config.yaml
arch: "unet"
model: "class-conditioned image flow-matching model"
conditioning: "class"
targets: ["finding"]
cond_dropout: 0.1
activation: "elu"
dropout: 0.05
attention: false
init: "torch_default"
muon_scale: "original"
momentum: 0.95
nesterov: false
steps: 8300
lr_schedule: "cosine"
Rows from block 8, named by matrix and row number. Each number is 128 + 32 x the weight over the matrix's rms, rounded and kept within 0 to 255. All counts start at 0. Numbers have three digits each.
# emb: conditioning projection (model.decb.0.0.emb.weight, 144x128), inputs 0-127
emb.31:131172149132073143115132123142113113064103092114159164156196135158100114106088121115157137145156114186156165118158131129128117124130091103110089112108140150034111090146105171157129125140179162097130164113076148111194110162131114091084102154141118147093102158072157081066109151147186094109159109091122108138154121170173089146129131138130113138118173191110091129106128127134130146106154
emb.32:156073093156068089094132152129135124122118141088157051190063105030121102119146073074091143115100168080079143109087218227164111106090113182181172085149132095123173104144138094113105102095145053132072167153114140087094139069129159104125144116138078088121128094171182123150067158065089133135087093173106134121129083139127120117143117142185125155141108096136177084160124105134121176112113
emb.33:137108108087179127181116123169095119090125091136150135146126161136171118099110149115140124142162125168024135126149109091106145156194146116147143089124145181144166172136107163144138145111142108097084153128146066123084116162170119147149150125175119127088123130147073095123155113138146086124086127164121138076149138121167113119122122108126101115112096111118123064146119199114116122153096
emb.34:096103138089086080043066203148078119124129173078056103147121105099123131114110107064130107137070126117156156107128109133043126103187118072117088107133083124178152171189110116120130096158150058156122156158091100128111138072128125105169161145099137170094081204144041118162133156126111132120111119152093148106125142124145165136107109163151102104095147102107129119166142139152156112133075
emb.35:136148102130161108109096104201161141148159131071098086060087125138162118126157133074150103136125145064130126129165129105088139146076112175175091110061150107119138125132122103193135154091056134173148147160107177169127135179114188108194175179133163095162162087110110141122106166053075086137037098134096161133180131122142126161139141127127043180096142074191138097105164176151161149153075
emb.36:148156101133224135142059088140157113148120160194150111123176119130204176151128122195109152122225169137077095164085169082142165129131184114087206149167162095140237104136153096150178136096150093189148119113213190113149107170155090110108207151121117123103142070146113160136177086164135156148143080098136154179134135124095174149144031161122119129143068119087146151124144177146126108134121
emb.37:138069218165056157141093130120094148119146081085119157169142159169086128110187123078141112117100150082147107118122094087122117135148090077148124097143167095156081143075072087099087117125116151088203089128040062099122159062151073144151113115139160152154108109113105143056192110097071112110138145114105116088115116136196120075147111105088145141146136080134130097156112085142148144129185
emb.38:110147086127170108129130106157151143137131185202161144171103127140161147110090145155140087107181132124100116130163180105196182134112180122121164137152154168159170121172216112107146136106151123119090156114132086161178099125128114138112140159165131124087095129109117125151072109148164157135107128133144137143162136118116122103103162140155097108116058128113149144120146139090113099140111
emb.39:142141105155136121118148116122129095112099167109172101126138111091116116145117127133140108128096126124125086148089124126163139129116120168118125130129120134150116086180130118135144127129139090121095119124147150117120171110129135124152119124128141125119172157148116159158126120164151127137134115136139146144105109147102142108113175140103173104132124162099127150142113089148102147143109
emb.40:092162061121137143147145170133152053048140108135073132068112151181111157174146131100126138125132138107108109159079161177166118181119149125166107092145138166101177184200147180157135126145126103159064152081206128181173179177136055179118159092081093130142108159139168124106203162117154142135098161109120151186054158102061177163149099127127096113144144179161158083132113164131137059097087
emb.41:143110125086132109147142109140160141146088129127128095132097111090107149103105155106115121131110103103135135101139126068090113106128136131109096153104107135094115147132099108140130162152091124145156147096120107115132100102109167142111164122121132130150125113181149090134122111136115117117113114130121113129143081124146077127131103149140114148120171130156125126101128122103143145149147
emb.42:150092191118086120121109125127095197175108104080111103091144097102124130105102134107115157160108168124154147095141123094126081100146147133150098117133131141092072126100070115159125116128159150032165116126116149122091150089122145125149124071111169122139142104155191121101080159166112126104129128113104113065114095151124113127140108117118133227147154090188085170146127036093138170113130
emb.43:130129120126216123070139109113172129158126118121107115138121124088133146151144123152088136101179131160122132162078139179121152121147109127120173158138133104126158120101095122109131090141117103116160130171163171151072133090100141130140112079143068119149129167147143140115126138208117228135150134119143116156131147132156135141119139124140134105120095131126160121100121139137140156093144
emb.44:147168187142137151152083125146106111146121182112146128121052148102126097120132137118133092113131099132123143172157132157159108148146101114125145106180123167161146214125151118151126157133137136135148128103106158114115134151096116152126110125159146148119146125135163082153204137158112159097152152111120136111114177135143129110147113149137169148109116086109108131111117122147165137141150
emb.45:103126144108109138127154133070090112151158135117094138148103116101132183153164137154125158127101107158146145146142124165131125124153108132138168136122162128106108152138142151113135130124114101092118140150166116107085102105140141148122096089124109134134079145107093127144181128113064143096144144131148096094116159087068133123110137123126120077136105127117104148138125111138147148113129
emb.46:119102132126074123130115165100078111075178124106097153131145163158124125136135121093165133160094124153108151103112117107108114162138117127122089079089123126160120150144103151093122127130193146158170119146103095133153108161175097104117146148085150174168056114098059158114139163116168086133139153158111161080104110127135168114132112167108123082122126145099132102138116142117142100100104
emb.47:155103126095115108148155124129103147144167124108119124104122098166103100130132124144121164137118135117168142129158155141166100162134144152146132136164110115120092087118129139114129124130141184105122131145100153119163098129129132125149134117146137115120184105140188108154106131148118102121154128061090116088129142137107127145124119155128119131098113170146114164143143100132100109122152
emb.48:113135035156218123128142173148189141106127113125181092145161124121163176147129112114105148170177111129145117157095120127110123150101128114099167138117111126149134172120125179113149117150113079140085191134164141144160120132125135119089101106125145097126140156092123114140086142087181126156155118109162097193129121150201097132114162062159126122096174137103103161140088176116115109111128
emb.49:087139113090100109142123154133121166114121120120113130101137136119129144144049145145147114147142077198165120135132111123102118117134139164114104143114138163098129129133155132115116121129142121115097144113135139102122135184102137095098114159152150148139133128102137126131168143106114080143126122119133100135135152118082128148109118094117141081112129141142134114130136098118127097127122
emb.50:085098144122080099107170130118127144103124133081106132117107114167078062082131103117136098098090129117059157094200115163101162119123098147152116108111136143124114141107100137138126158129103138150129106122122098154137125161196153084137134182116107150126147154159114118110077143077175126113104094186102150090149112155128130143127146124165117121144096112114164140130159170178093171134136
emb.51:154186134153149167032099067147172152136122073136162116152234147181154041110161121116130121069119121111197145088164098151081113020082097130096048209119040090113091000113121129122083163114040194099097090139101097126121124138081134140149065180127131074111192151061124126087018101123100113118114100153174102190188058090097076103113172150167117149124204132115102142098182136133084124155140
emb.52:137107157146115120172150141155109105145097097165142172139103106081136113127141124162127139088081135130132125123137111148098155137119114127164107134086162114108114127105132108147111110116151115146133137156119134126098151086151187145119126127152106104103112101165119133165124121097103061098128132161145152115142138103161148126144148119116153146142130083129125114139126174132152133152115