Weights of a small class-conditioned image flow-matching model.
Training: muon at rate 0.0082, 8300 steps, batches of 128.
Data: trained on retinal OCT scans (Kermany 2017), 49215 training examples.
Rows from block 9 of a small class-conditioned image flow-matching model, named by matrix and row number. Rows with one number belong to one channel. Each number is 200 + 20 x the weight over its row's rms, rounded and kept within 0 to 999. All counts start at 0. After the name is the row's rms in percent of the matrix's.
After each channel's rows are labels from the 100 images, of 14976 (inputs lightly noised), where the channel reaches its highest value: "patch colour" is the nearest of a few named colours to the mean colour under the peak; "strongest on" is what is common among them. Only what is clearly more common there than usual is listed. The data: retinal OCT scans (Kermany 2017).
# convs0: first 3x3 conv (model.decb.0.1.convs.0.weight, 144x144x3x3, each kernel summed), inputs 48-95
# convs1: second 3x3 conv (model.decb.0.1.convs.1.weight, 144x144x3x3, transposed, each kernel summed), outputs 48-95

convs0.87,108,211,193,236,192,203,223,214,213,200,215,178,207,224,207,224,237,232,177,212,205,210,187,227,261,159,215,210,230,207,196,192,193,227,222,195,212,216,226,185,191,160,206,190,186,213,140,194,231
convs1.87,117,193,221,188,187,215,187,199,193,194,206,206,212,189,183,184,181,177,210,172,156,191,199,203,150,231,198,206,214,214,208,202,211,195,205,222,195,197,183,199,205,169,219,213,238,221,241,230,164
patch colour: white
strongest on: finding: normal

convs0.26,100,199,178,188,211,225,183,206,178,196,197,159,194,196,166,196,237,181,174,217,216,186,214,214,183,184,224,204,185,208,213,216,176,166,215,202,198,201,177,210,194,202,218,200,164,200,198,198,223
convs1.26,096,177,174,193,216,221,198,251,241,205,212,210,181,188,220,202,161,196,175,187,177,229,216,217,207,206,210,216,197,199,205,164,208,186,185,176,229,216,172,193,210,222,218,207,200,220,230,215,226
patch colour: white
strongest on: finding: diabetic macular edema

convs0.130,098,222,236,154,212,203,197,237,244,177,216,215,175,176,201,190,233,198,227,175,210,194,217,207,206,229,241,181,181,203,181,195,169,162,183,158,208,188,203,212,195,204,229,172,181,192,213,170,206
convs1.130,090,222,176,194,204,165,204,157,182,185,203,180,210,222,195,205,181,220,227,205,186,167,209,178,213,174,217,206,212,192,194,217,215,234,219,197,206,212,223,187,246,187,143,182,193,215,200,214,198
patch colour: white
strongest on: finding: choroidal neovascularization

convs0.58,095,181,194,202,203,223,236,232,192,233,222,253,222,193,228,213,198,196,211,234,241,208,172,149,206,228,175,207,219,194,222,221,198,156,199,155,197,193,179,189,199,212,195,188,213,214,173,192,190
convs1.58,087,172,202,185,167,195,204,160,213,195,208,190,201,213,166,233,178,186,226,222,211,176,174,223,194,179,190,205,191,197,183,194,212,197,192,233,189,224,195,202,211,237,187,205,192,216,222,159,200
patch colour: white
strongest on: finding: diabetic macular edema

convs0.1,125,199,158,221,166,185,175,184,220,183,201,199,182,204,186,198,207,212,203,163,210,206,194,259,208,218,174,229,186,208,204,189,231,198,191,214,181,205,199,198,188,199,211,205,216,210,190,204,201
convs1.1,152,207,242,175,200,178,211,202,213,194,211,210,220,179,193,226,183,195,212,178,222,195,212,179,155,195,203,217,196,186,190,186,176,191,225,207,197,191,186,200,227,185,202,167,200,153,214,204,188
patch colour: grey
strongest on: finding: normal

convs0.70,107,192,175,224,199,173,166,176,163,217,230,186,154,168,168,189,170,178,202,212,192,188,183,182,198,193,234,204,150,212,202,189,222,212,182,213,220,232,192,202,184,226,199,209,210,204,231,217,194
convs1.70,144,203,197,136,201,206,195,186,174,179,198,230,233,224,215,207,190,199,226,217,223,167,252,175,195,232,180,183,222,189,163,178,205,212,189,220,189,174,223,203,184,177,208,221,203,173,214,190,182
patch colour: grey
strongest on: finding: choroidal neovascularization

convs0.89,096,198,169,202,195,208,198,171,224,193,204,182,191,210,219,173,216,201,195,243,208,204,200,194,193,218,232,174,172,214,197,200,208,176,225,186,202,195,189,221,231,184,207,172,191,209,164,171,221
convs1.89,099,196,188,204,186,214,216,225,184,205,199,226,161,208,197,221,218,198,216,166,207,198,233,200,223,196,251,211,233,216,206,191,205,246,191,188,225,221,226,183,204,196,203,235,187,183,181,225,206
patch colour: white
strongest on: finding: normal

convs0.75,100,195,217,172,200,198,202,200,222,202,220,207,160,192,203,198,235,201,193,195,220,193,206,200,203,214,221,178,147,227,217,211,170,211,202,219,193,182,192,202,234,203,223,206,195,211,186,177,204
convs1.75,077,211,201,222,194,204,213,188,201,218,223,186,167,199,211,177,207,209,245,184,202,167,193,204,201,162,224,211,252,227,218,155,220,205,215,203,210,209,187,194,222,198,189,221,206,179,207,210,203
patch colour: white
strongest on: finding: diabetic macular edema

convs0.104,090,199,194,226,211,177,196,206,207,182,227,225,195,212,186,168,181,198,221,162,177,196,222,175,209,171,182,204,181,205,182,242,178,145,188,183,214,212,239,197,229,190,203,196,169,216,181,184,186
convs1.104,083,161,218,149,188,211,233,164,202,185,212,221,191,212,195,197,211,206,192,194,204,200,158,222,181,241,190,229,197,223,226,204,226,224,204,175,210,184,180,185,197,209,219,199,195,173,193,174,193
patch colour: grey
strongest on: finding: normal

convs0.30,128,182,180,194,164,181,193,171,179,203,213,206,196,206,197,203,216,203,226,207,199,174,194,196,214,196,187,249,194,216,172,176,153,163,178,181,208,179,195,215,220,152,182,215,202,194,169,218,183
convs1.30,165,209,188,165,201,230,207,195,176,228,196,165,189,198,195,224,197,203,214,213,203,214,165,199,171,202,230,155,184,167,208,200,230,227,221,190,221,222,190,191,239,224,201,194,160,193,215,158,190
patch colour: grey
strongest on: finding: diabetic macular edema

convs0.51,093,212,200,163,174,189,193,191,192,195,164,154,234,175,213,206,228,179,221,207,176,147,216,185,189,189,178,179,180,191,211,204,175,204,219,214,193,193,200,242,227,216,221,202,205,228,227,208,173
convs1.51,103,253,195,185,225,239,194,189,218,186,221,216,187,197,240,194,246,198,158,220,177,238,225,188,213,178,240,211,261,188,193,196,183,201,208,175,169,185,219,173,194,177,189,228,192,218,203,222,208
patch colour: grey
strongest on: finding: drusen

convs0.29,101,194,214,135,213,231,206,199,194,221,194,189,192,200,195,184,134,203,192,175,195,213,173,222,221,192,233,191,181,209,216,197,205,201,204,167,209,213,216,180,212,222,225,218,225,222,202,190,213
convs1.29,102,201,204,250,189,181,222,153,233,185,185,202,225,224,202,218,196,210,239,220,204,170,203,151,206,193,180,199,228,180,188,204,227,195,199,188,202,207,204,183,190,199,180,173,211,201,196,206,193
patch colour: grey
strongest on: finding: choroidal neovascularization

convs0.47,095,190,148,238,200,221,191,180,229,202,194,217,220,196,216,189,134,191,223,180,259,180,185,211,196,160,185,205,217,196,213,204,199,216,173,227,214,167,217,229,181,239,216,193,181,190,191,182,228
convs1.47,110,196,246,147,197,241,200,226,210,174,199,232,201,222,196,208,241,188,207,180,205,185,207,194,190,179,190,241,179,213,189,198,168,186,218,185,160,225,219,241,207,208,213,193,211,207,179,174,203
patch colour: grey
strongest on: finding: choroidal neovascularization; finding: diabetic macular edema

convs0.128,107,210,201,253,188,188,214,210,154,197,193,197,174,181,188,227,207,162,174,221,196,192,212,175,203,190,188,204,211,191,210,224,162,142,177,175,195,198,189,205,198,188,235,214,203,226,227,210,210
convs1.128,124,181,212,193,227,167,195,209,213,196,219,225,216,192,200,184,186,195,196,176,183,152,201,179,223,191,229,219,217,212,178,226,205,216,222,225,184,189,200,194,218,224,193,224,225,224,210,201,172
patch colour: grey
strongest on: finding: normal

convs0.73,095,215,198,166,172,192,191,214,250,232,204,234,207,212,217,228,183,222,195,244,222,213,201,143,177,234,213,208,144,210,188,178,204,213,176,194,172,204,208,202,214,233,199,207,212,218,211,202,195
convs1.73,092,222,195,210,229,209,221,167,166,181,185,196,234,183,183,197,188,204,213,220,196,202,224,169,222,196,180,198,221,190,208,194,187,161,196,179,202,181,174,179,193,214,197,208,204,164,216,189,200
patch colour: grey
strongest on: finding: normal

convs0.46,094,232,234,188,211,224,217,185,211,196,169,188,204,197,158,161,164,151,214,165,213,208,230,191,190,200,202,153,215,204,181,168,214,214,200,222,211,220,214,188,233,138,209,193,212,184,229,202,225
convs1.46,102,194,195,200,192,193,240,180,150,173,200,204,225,210,213,212,212,262,167,188,185,208,236,210,189,195,174,215,197,228,200,216,194,224,175,216,195,204,228,222,185,221,206,227,199,231,183,205,201
patch colour: grey
strongest on: finding: choroidal neovascularization

convs0.97,095,204,228,207,178,182,199,201,204,201,239,188,171,215,182,197,172,199,205,178,179,201,166,196,187,175,212,166,197,146,202,176,191,181,194,175,196,236,206,218,216,180,224,193,152,207,178,199,203
convs1.97,077,192,195,180,216,205,219,200,188,213,217,227,201,172,195,158,203,170,191,150,193,199,180,215,188,245,199,230,250,230,184,214,196,235,228,198,204,194,170,198,204,192,182,180,220,175,202,198,169
patch colour: grey
strongest on: finding: normal

convs0.68,112,180,208,217,172,178,191,218,206,189,213,199,206,231,239,189,211,234,218,209,217,202,189,174,179,210,208,219,236,199,184,215,154,186,170,182,201,213,186,197,175,214,220,206,205,214,174,180,256
convs1.68,111,217,219,158,216,193,207,195,237,180,218,187,206,212,209,209,199,211,207,202,217,189,241,182,202,190,202,240,182,173,198,210,219,181,217,204,214,225,191,188,192,147,188,201,207,185,195,215,204
patch colour: grey
strongest on: finding: normal

convs0.2,092,228,181,202,213,219,202,218,213,235,196,208,208,222,225,219,238,222,209,257,233,230,163,225,226,193,172,235,138,190,191,156,176,202,201,201,202,174,155,191,161,173,204,179,188,196,188,178,216
convs1.2,099,191,196,226,170,222,173,171,218,168,188,162,172,220,183,192,164,176,161,211,165,191,214,191,224,200,180,158,213,210,221,195,206,191,222,198,206,190,205,202,195,237,185,200,180,195,216,221,219
patch colour: grey
strongest on: finding: normal

convs0.67,105,204,210,167,173,170,207,209,176,196,193,191,198,206,215,178,151,202,247,181,224,177,177,175,195,233,216,174,198,196,213,203,201,218,161,185,204,172,183,173,167,202,225,215,183,180,195,193,232
convs1.67,100,208,226,200,162,205,178,181,188,188,236,214,224,208,200,211,203,193,212,203,194,189,225,207,222,185,226,211,208,207,173,228,195,177,192,219,183,183,218,208,215,199,164,187,175,189,193,169,202
patch colour: grey
strongest on: finding: choroidal neovascularization