A small class-conditioned image flow-matching model, trained from scratch: 21.6 epochs.
Rows from block 8 of a small class-conditioned image flow-matching model, named by matrix and row number. Each number is 128 + 24 x the weight over its row's rms, rounded and kept within 0 to 255. All counts start at 0. Numbers have three digits each. After the name is the row's rms in percent of the matrix's.
Before each channel's rows are labels from the 100 images, of 14976 (inputs lightly noised), where the channel reaches its highest value: "top examples" is what is common among them. Only what is clearly more common there than usual is listed. The data: retinal OCT scans (Kermany 2017). In brackets: how many of the 100.
# convs0: first 3x3 conv (model.decb.0.0.convs.0.weight, 144x288x3x3, each kernel summed), inputs 192-287

top examples: finding: choroidal neovascularization (61)
convs0.3 095:125137153119106107120093110161115139126153139127146125114049180098081158137144117107157139150122152125132146126129140159143126125134134167132125113129149117158153103135160124143109130115134102195103147108102120137167114144115128132145105130137150132157131122115144128130114116097157116139

top examples: finding: normal (99)
convs0.0 088:104119092102154150125119159102120160108167158127091149128137134120150133150148144154142137113121099108114106126127110110112111119113086129116085165138085079117099139089130143135128110121130155091125149189151146090118131123138160110136168110157130102110169149142105120107113146124142138163

top examples: finding: choroidal neovascularization (71)
convs0.51 138:153138184140141144132130097181132097108134152150199106139150152125137132085067106105106144123094115136094112089121095092104094084097086099091094055072116088107130112139112101091094146092124084128095077122117112119119148127097132107122089095114105100107098042141129094120117129102139114114

top examples: finding: choroidal neovascularization (59)
convs0.73 112:114151115137116140150128134133154090129120137135135123109138157081111150114138147103127126125136091111130115121114095134101110133136103104126111204114104044129089112102105110073149127110137105126151107125141123101090113118103142110118124113125112115123127142102098121104043115102106131112

top examples: finding: normal (87)
convs0.13 126:145141143141167171115092088163096152109170120114135109141157152144092143142087144123105122150111136118126140106126112135125114072116117142109099132106125094154147136110124154135122114120145053145142131133127142125137127153152102127139120134153135136098137207128135099102101152106166127134

top examples: finding: choroidal neovascularization (64)
convs0.74 090:107123105117174105116091155131122062142080134110123142128131127105164120089087137120140117116160146151132135122125137130108156147139121093119130164137125134087122171120132099089118127097104098154108106159128096109117105109137130091126127110140107126154146148158113102113172136109149098065

top examples: finding: choroidal neovascularization (62)
convs0.106 121:156161130125154163161084059165134164119141152108179113135086127118122123114181118145140153087145127129179136086161160160134092123113093156161110116145142119124108119125147137134167124123139165187121158108107129119139076151117131145131137100120115154134118081151141170120112120116103122108

top examples: finding: normal (87)
convs0.114 091:113126095088087162157152106102142116119147151128145171145122150141124128151133120103140148137154123143103080144129116118100100152110106126149128139124098063162108149101109115070091107123123054149140137129106129110102127137132157140103128137104081083112112048127109125128079115098087130131

top examples: finding: diabetic macular edema (40)
convs0.97 111:125115144170161158137073117171142119110143146163164112122193153137124107150058139126137153130102167141093150122110156115130117138114154101126100105105166149114133156143099127122101126142158076132148099121165120128131110136149149138114092137130148141132126192148129101111124139118148126127

top examples: finding: choroidal neovascularization (86)
convs0.23 128:108106081079123093157083100145092069099112128106077082113028098093108135120095102100134117114142128125088118096110131140125115125123106118135133069098114071133114110144114127101136105137144050109137137119134137072148119106098102145127113140132131135124142113139120135121081133095132105127

top examples: finding: drusen (34)
convs0.131 088:190125110115121124169131102132100112157150155129132110131080095172126158131146135117082143150097083141117140102121087110115136125148111142134130073097118081160150085099128155120135141116145119082159192104121131120115153119135133146122131123161135090140100058158110149129100146161130168140

top examples: finding: choroidal neovascularization (71)
convs0.24 094:156125098150096112186195180158083152095104092137141098135116116128120169101080131114099094160111083104122160117115139149122120105185118151136134181098133105126101137071119095099155129142115115099124135101147117122147131129125116139095103107105133121129190161112090080128082136118094133159

top examples: finding: choroidal neovascularization (73)
convs0.70 107:148132078128204143146086064157132117108122116114108100120051142130116101131113147121120122148123174124152141102131172127121092101124121122127118142118143098156139125117126135126124147123139081163131149130119123129137138145163120141152118158172126137178136160121149095099074135086137117121

top examples: finding: diabetic macular edema (46)
convs0.49 097:135093143137113119134114112105121126113092147137161130112114125106139091104118112190129163081110143168120159118159149159127138115131166120133159132127130131107147110181149133133140146138132129118093160118127134151118118132152104159128106111146117129138144081131138160149160123133113143130

top examples: finding: choroidal neovascularization (62)
convs0.81 103:123116120107152124100099111103131131106116128094155117120067137101091138108102147134149141089111140139116101087124126142127120133090113132115141130112128140128114137133114108089090114143141113114139109177158114154135141120101131143129117107154112147128119123130107111137116131107128123105

top examples: finding: normal (82)
convs0.15 096:143105120146210155098142089148154091114111096119167132105193163165156100162114149132104096137103127124138138172139140140136138132128106172157134170128154162139138145109105113136141157129140163110170116101129147134130145127150116124111114155122143153127158170131141111105142140140154139145

top examples: finding: diabetic macular edema (32)
convs0.38 112:142143107145067052166156158136128117119111142159103108116151110148128127167161110128125147131136143130130127120137102130140169172121147080116150073139135185129145107112157146141078134148147172058131142136153144123119096140131108160139131132143112089124124085154104181147163151149116150149

top examples: finding: diabetic macular edema (32)
convs0.46 099:158139108138098134152174086114162106152133118167108112163127068163142125112043118144132132131148111130114150164138134099113102076112109084129131058092119129136123132127107144145148149154133126128145144117148132159133086102134128152116130164103174129132136057140130110130103149147167135165

top examples: finding: choroidal neovascularization (74)
convs0.20 105:130137118125123107128135158139141115175110103140115117118103092158163111119149093088113093129137119136117103113114085094128093098147137130145126132149067104119122128088164135120144132118129164142122150143119143092158121079117123127134132141144117134143149145138124130125125118133113113107

top examples: finding: normal (81)
convs0.10 099:142129093115142119112091096117087104101157099129150121116189154126130117148117136133121155147118154146122164128165109157137103103140161138092145118130154098127161153127119140112162130128142051131164118151151125121094130178141124133124125135150121141106140142136119098125061148107167133136

top examples: finding: diabetic macular edema (29)
convs0.137 096:147138130093147169168186169123123115187114163120133172103085127147165146121164123116128088152140102131146121146104107124115132144153156130135139127136128121153134164068139130123156120121105144112114136106142123124082143104140201130092118142095148114158136139128138131102140149137100131119

top examples: finding: choroidal neovascularization (61)
convs0.136 096:124133124101132089104066111109082132098113107088090080139119106087132083147141150155130161110131154113107120171140154145133134146132147117105150134146160161125159154107164166155174137136144203138154159159109145118177113135126135158158141096142138171146125126134110157147146134129111125112

top examples: finding: diabetic macular edema (45)
convs0.109 084:149134122124132137145100027136107085095106051099114160160150109151098124163147147128171110123162151166139158122183184144148093123079158123136152112150166145154129169152136125152154147157144143162135148095127129157137122135128119148141144142106148097140093063109126131129105100152100139119

top examples: finding: choroidal neovascularization (86)
convs0.58 085:167143109122188140103117128127115127153125177125096121114076131128056096148140158127105155176115129095147135125123135121085124111168125195123127114137167145153158121115132150104143121106146081123128142111113155120142129107144143121131115119170107128148167156140107114117082121113138115119

top examples: finding: choroidal neovascularization (60)
convs0.122 105:149181094148089092132077096088119161089158136142123148149189132148117121157111134109126119128133127100115137107148099153129136096129131158099116070106111108141122114099128140135099141150150080092139138110142162121131121110155127146172105115156139147096106165141104135152098114132163115112

top examples: finding: diabetic macular edema (28)
convs0.108 096:130135090156126161100196117101073106144128136129161134100179141172187119098074170137141111126124133146093113130117173173132136111158158101124140110093125187091133139131108144126156116110131132051135124157141146121106149115154157090120113178121156106105110142127119108116123153129089129111

top examples: finding: choroidal neovascularization (72)
convs0.67 106:130135107120120071101202198114130066100091120135078136084108112124139114110108110111072104142117126097080131164102125123142170120164171172117142129100110179131116110118108096118150133099119084104126114120153142112114133104122096119106092175114134126128177138118129128102126159102124116134

top examples: finding: drusen (31)
convs0.32 114:129145162123101080125172168112140116122130124151100167137114123132122185124122112115119122121133098101096136105103102103132114118144113118113099144111095122132087081094118108108125131161145121144107154127109132126140098097131097117114113130100170117155119123130101143153106133132110107133

top examples: finding: choroidal neovascularization (62)
convs0.99 091:096106091150166129153125127165137108079121151119133106127112086113128136124082147109088116151145119113092155075119135141167125086113122169122095148091094130103115150123101123135107136155138156155175132133132155157114135154121149150099092137135090136149169140123141110109134132092161167104

top examples: finding: choroidal neovascularization (67)
convs0.76 102:131120130157117084102101124104116112159141103123153109127136136153133147119125141121165128161148150171148158127113115120145087132111099127152115177109113131138108111146125145095130119134137108129139122157122128142165129136137143118124126101174138120116125119115113097152107131115153129145

top examples: finding: drusen (27)
convs0.71 113:137133126117071090141028090134143096120119138153086115117088124126103129155162107096155136140157126132127166144129093103143157155155099119150132103141137148139126086164161124114132129149150100143165149083141148121170134110139102133159111141129131137149117081125120153133107106157124112148

top examples: finding: normal (91)
convs0.22 087:100143089101132195132113132066190132138107161142104149124163153143124120128141136165136102125155089101116086171143115116133102128116129147146134151124084126127104157114104148156142115128117109095130142107119133123053117111144097126127144160106106084120137100149159133118094118162088144098

top examples: finding: choroidal neovascularization (64)
convs0.65 106:115140112098132115113153140133164091164112150128107138113095121124161103119094129111114106119123110093091106125089155128101133096159134151142125169061096092126096129093108137128117129120133122156098139131121130097137103102120121137135098132133130128121133135110137123124128120094149113105

top examples: finding: diabetic macular edema (34)
convs0.94 095:087100093128123176123094080116147102101098129088139125067117106128164077131154103132158115097190098166132132116108100118127135127127111135138131132142075122136142123127093112103124103115123127179140128118147133120099147116136164127126101179096144121153107131154156120152109136095141114095

top examples: finding: choroidal neovascularization (70)
convs0.66 100:096126103117102087146101123136113132107123096100099124120080142103073110129118141106167116184133143136087175135133138148170163115091123165140110150136093137129110127177126138144176079166121112181123107132116117112169109098112111113128108123149111115140098196113116145134139100123124118115

top examples: finding: choroidal neovascularization (63)
convs0.86 105:093106108080145151095125115153125071080074130108159136093102121077076111099099138135100110113160131129096142111135185136100082119119117130112127175119132111096095145169130130079137105141086138135138130142119114140144133147104144122146118130119117143144124143109156122105133117144120106086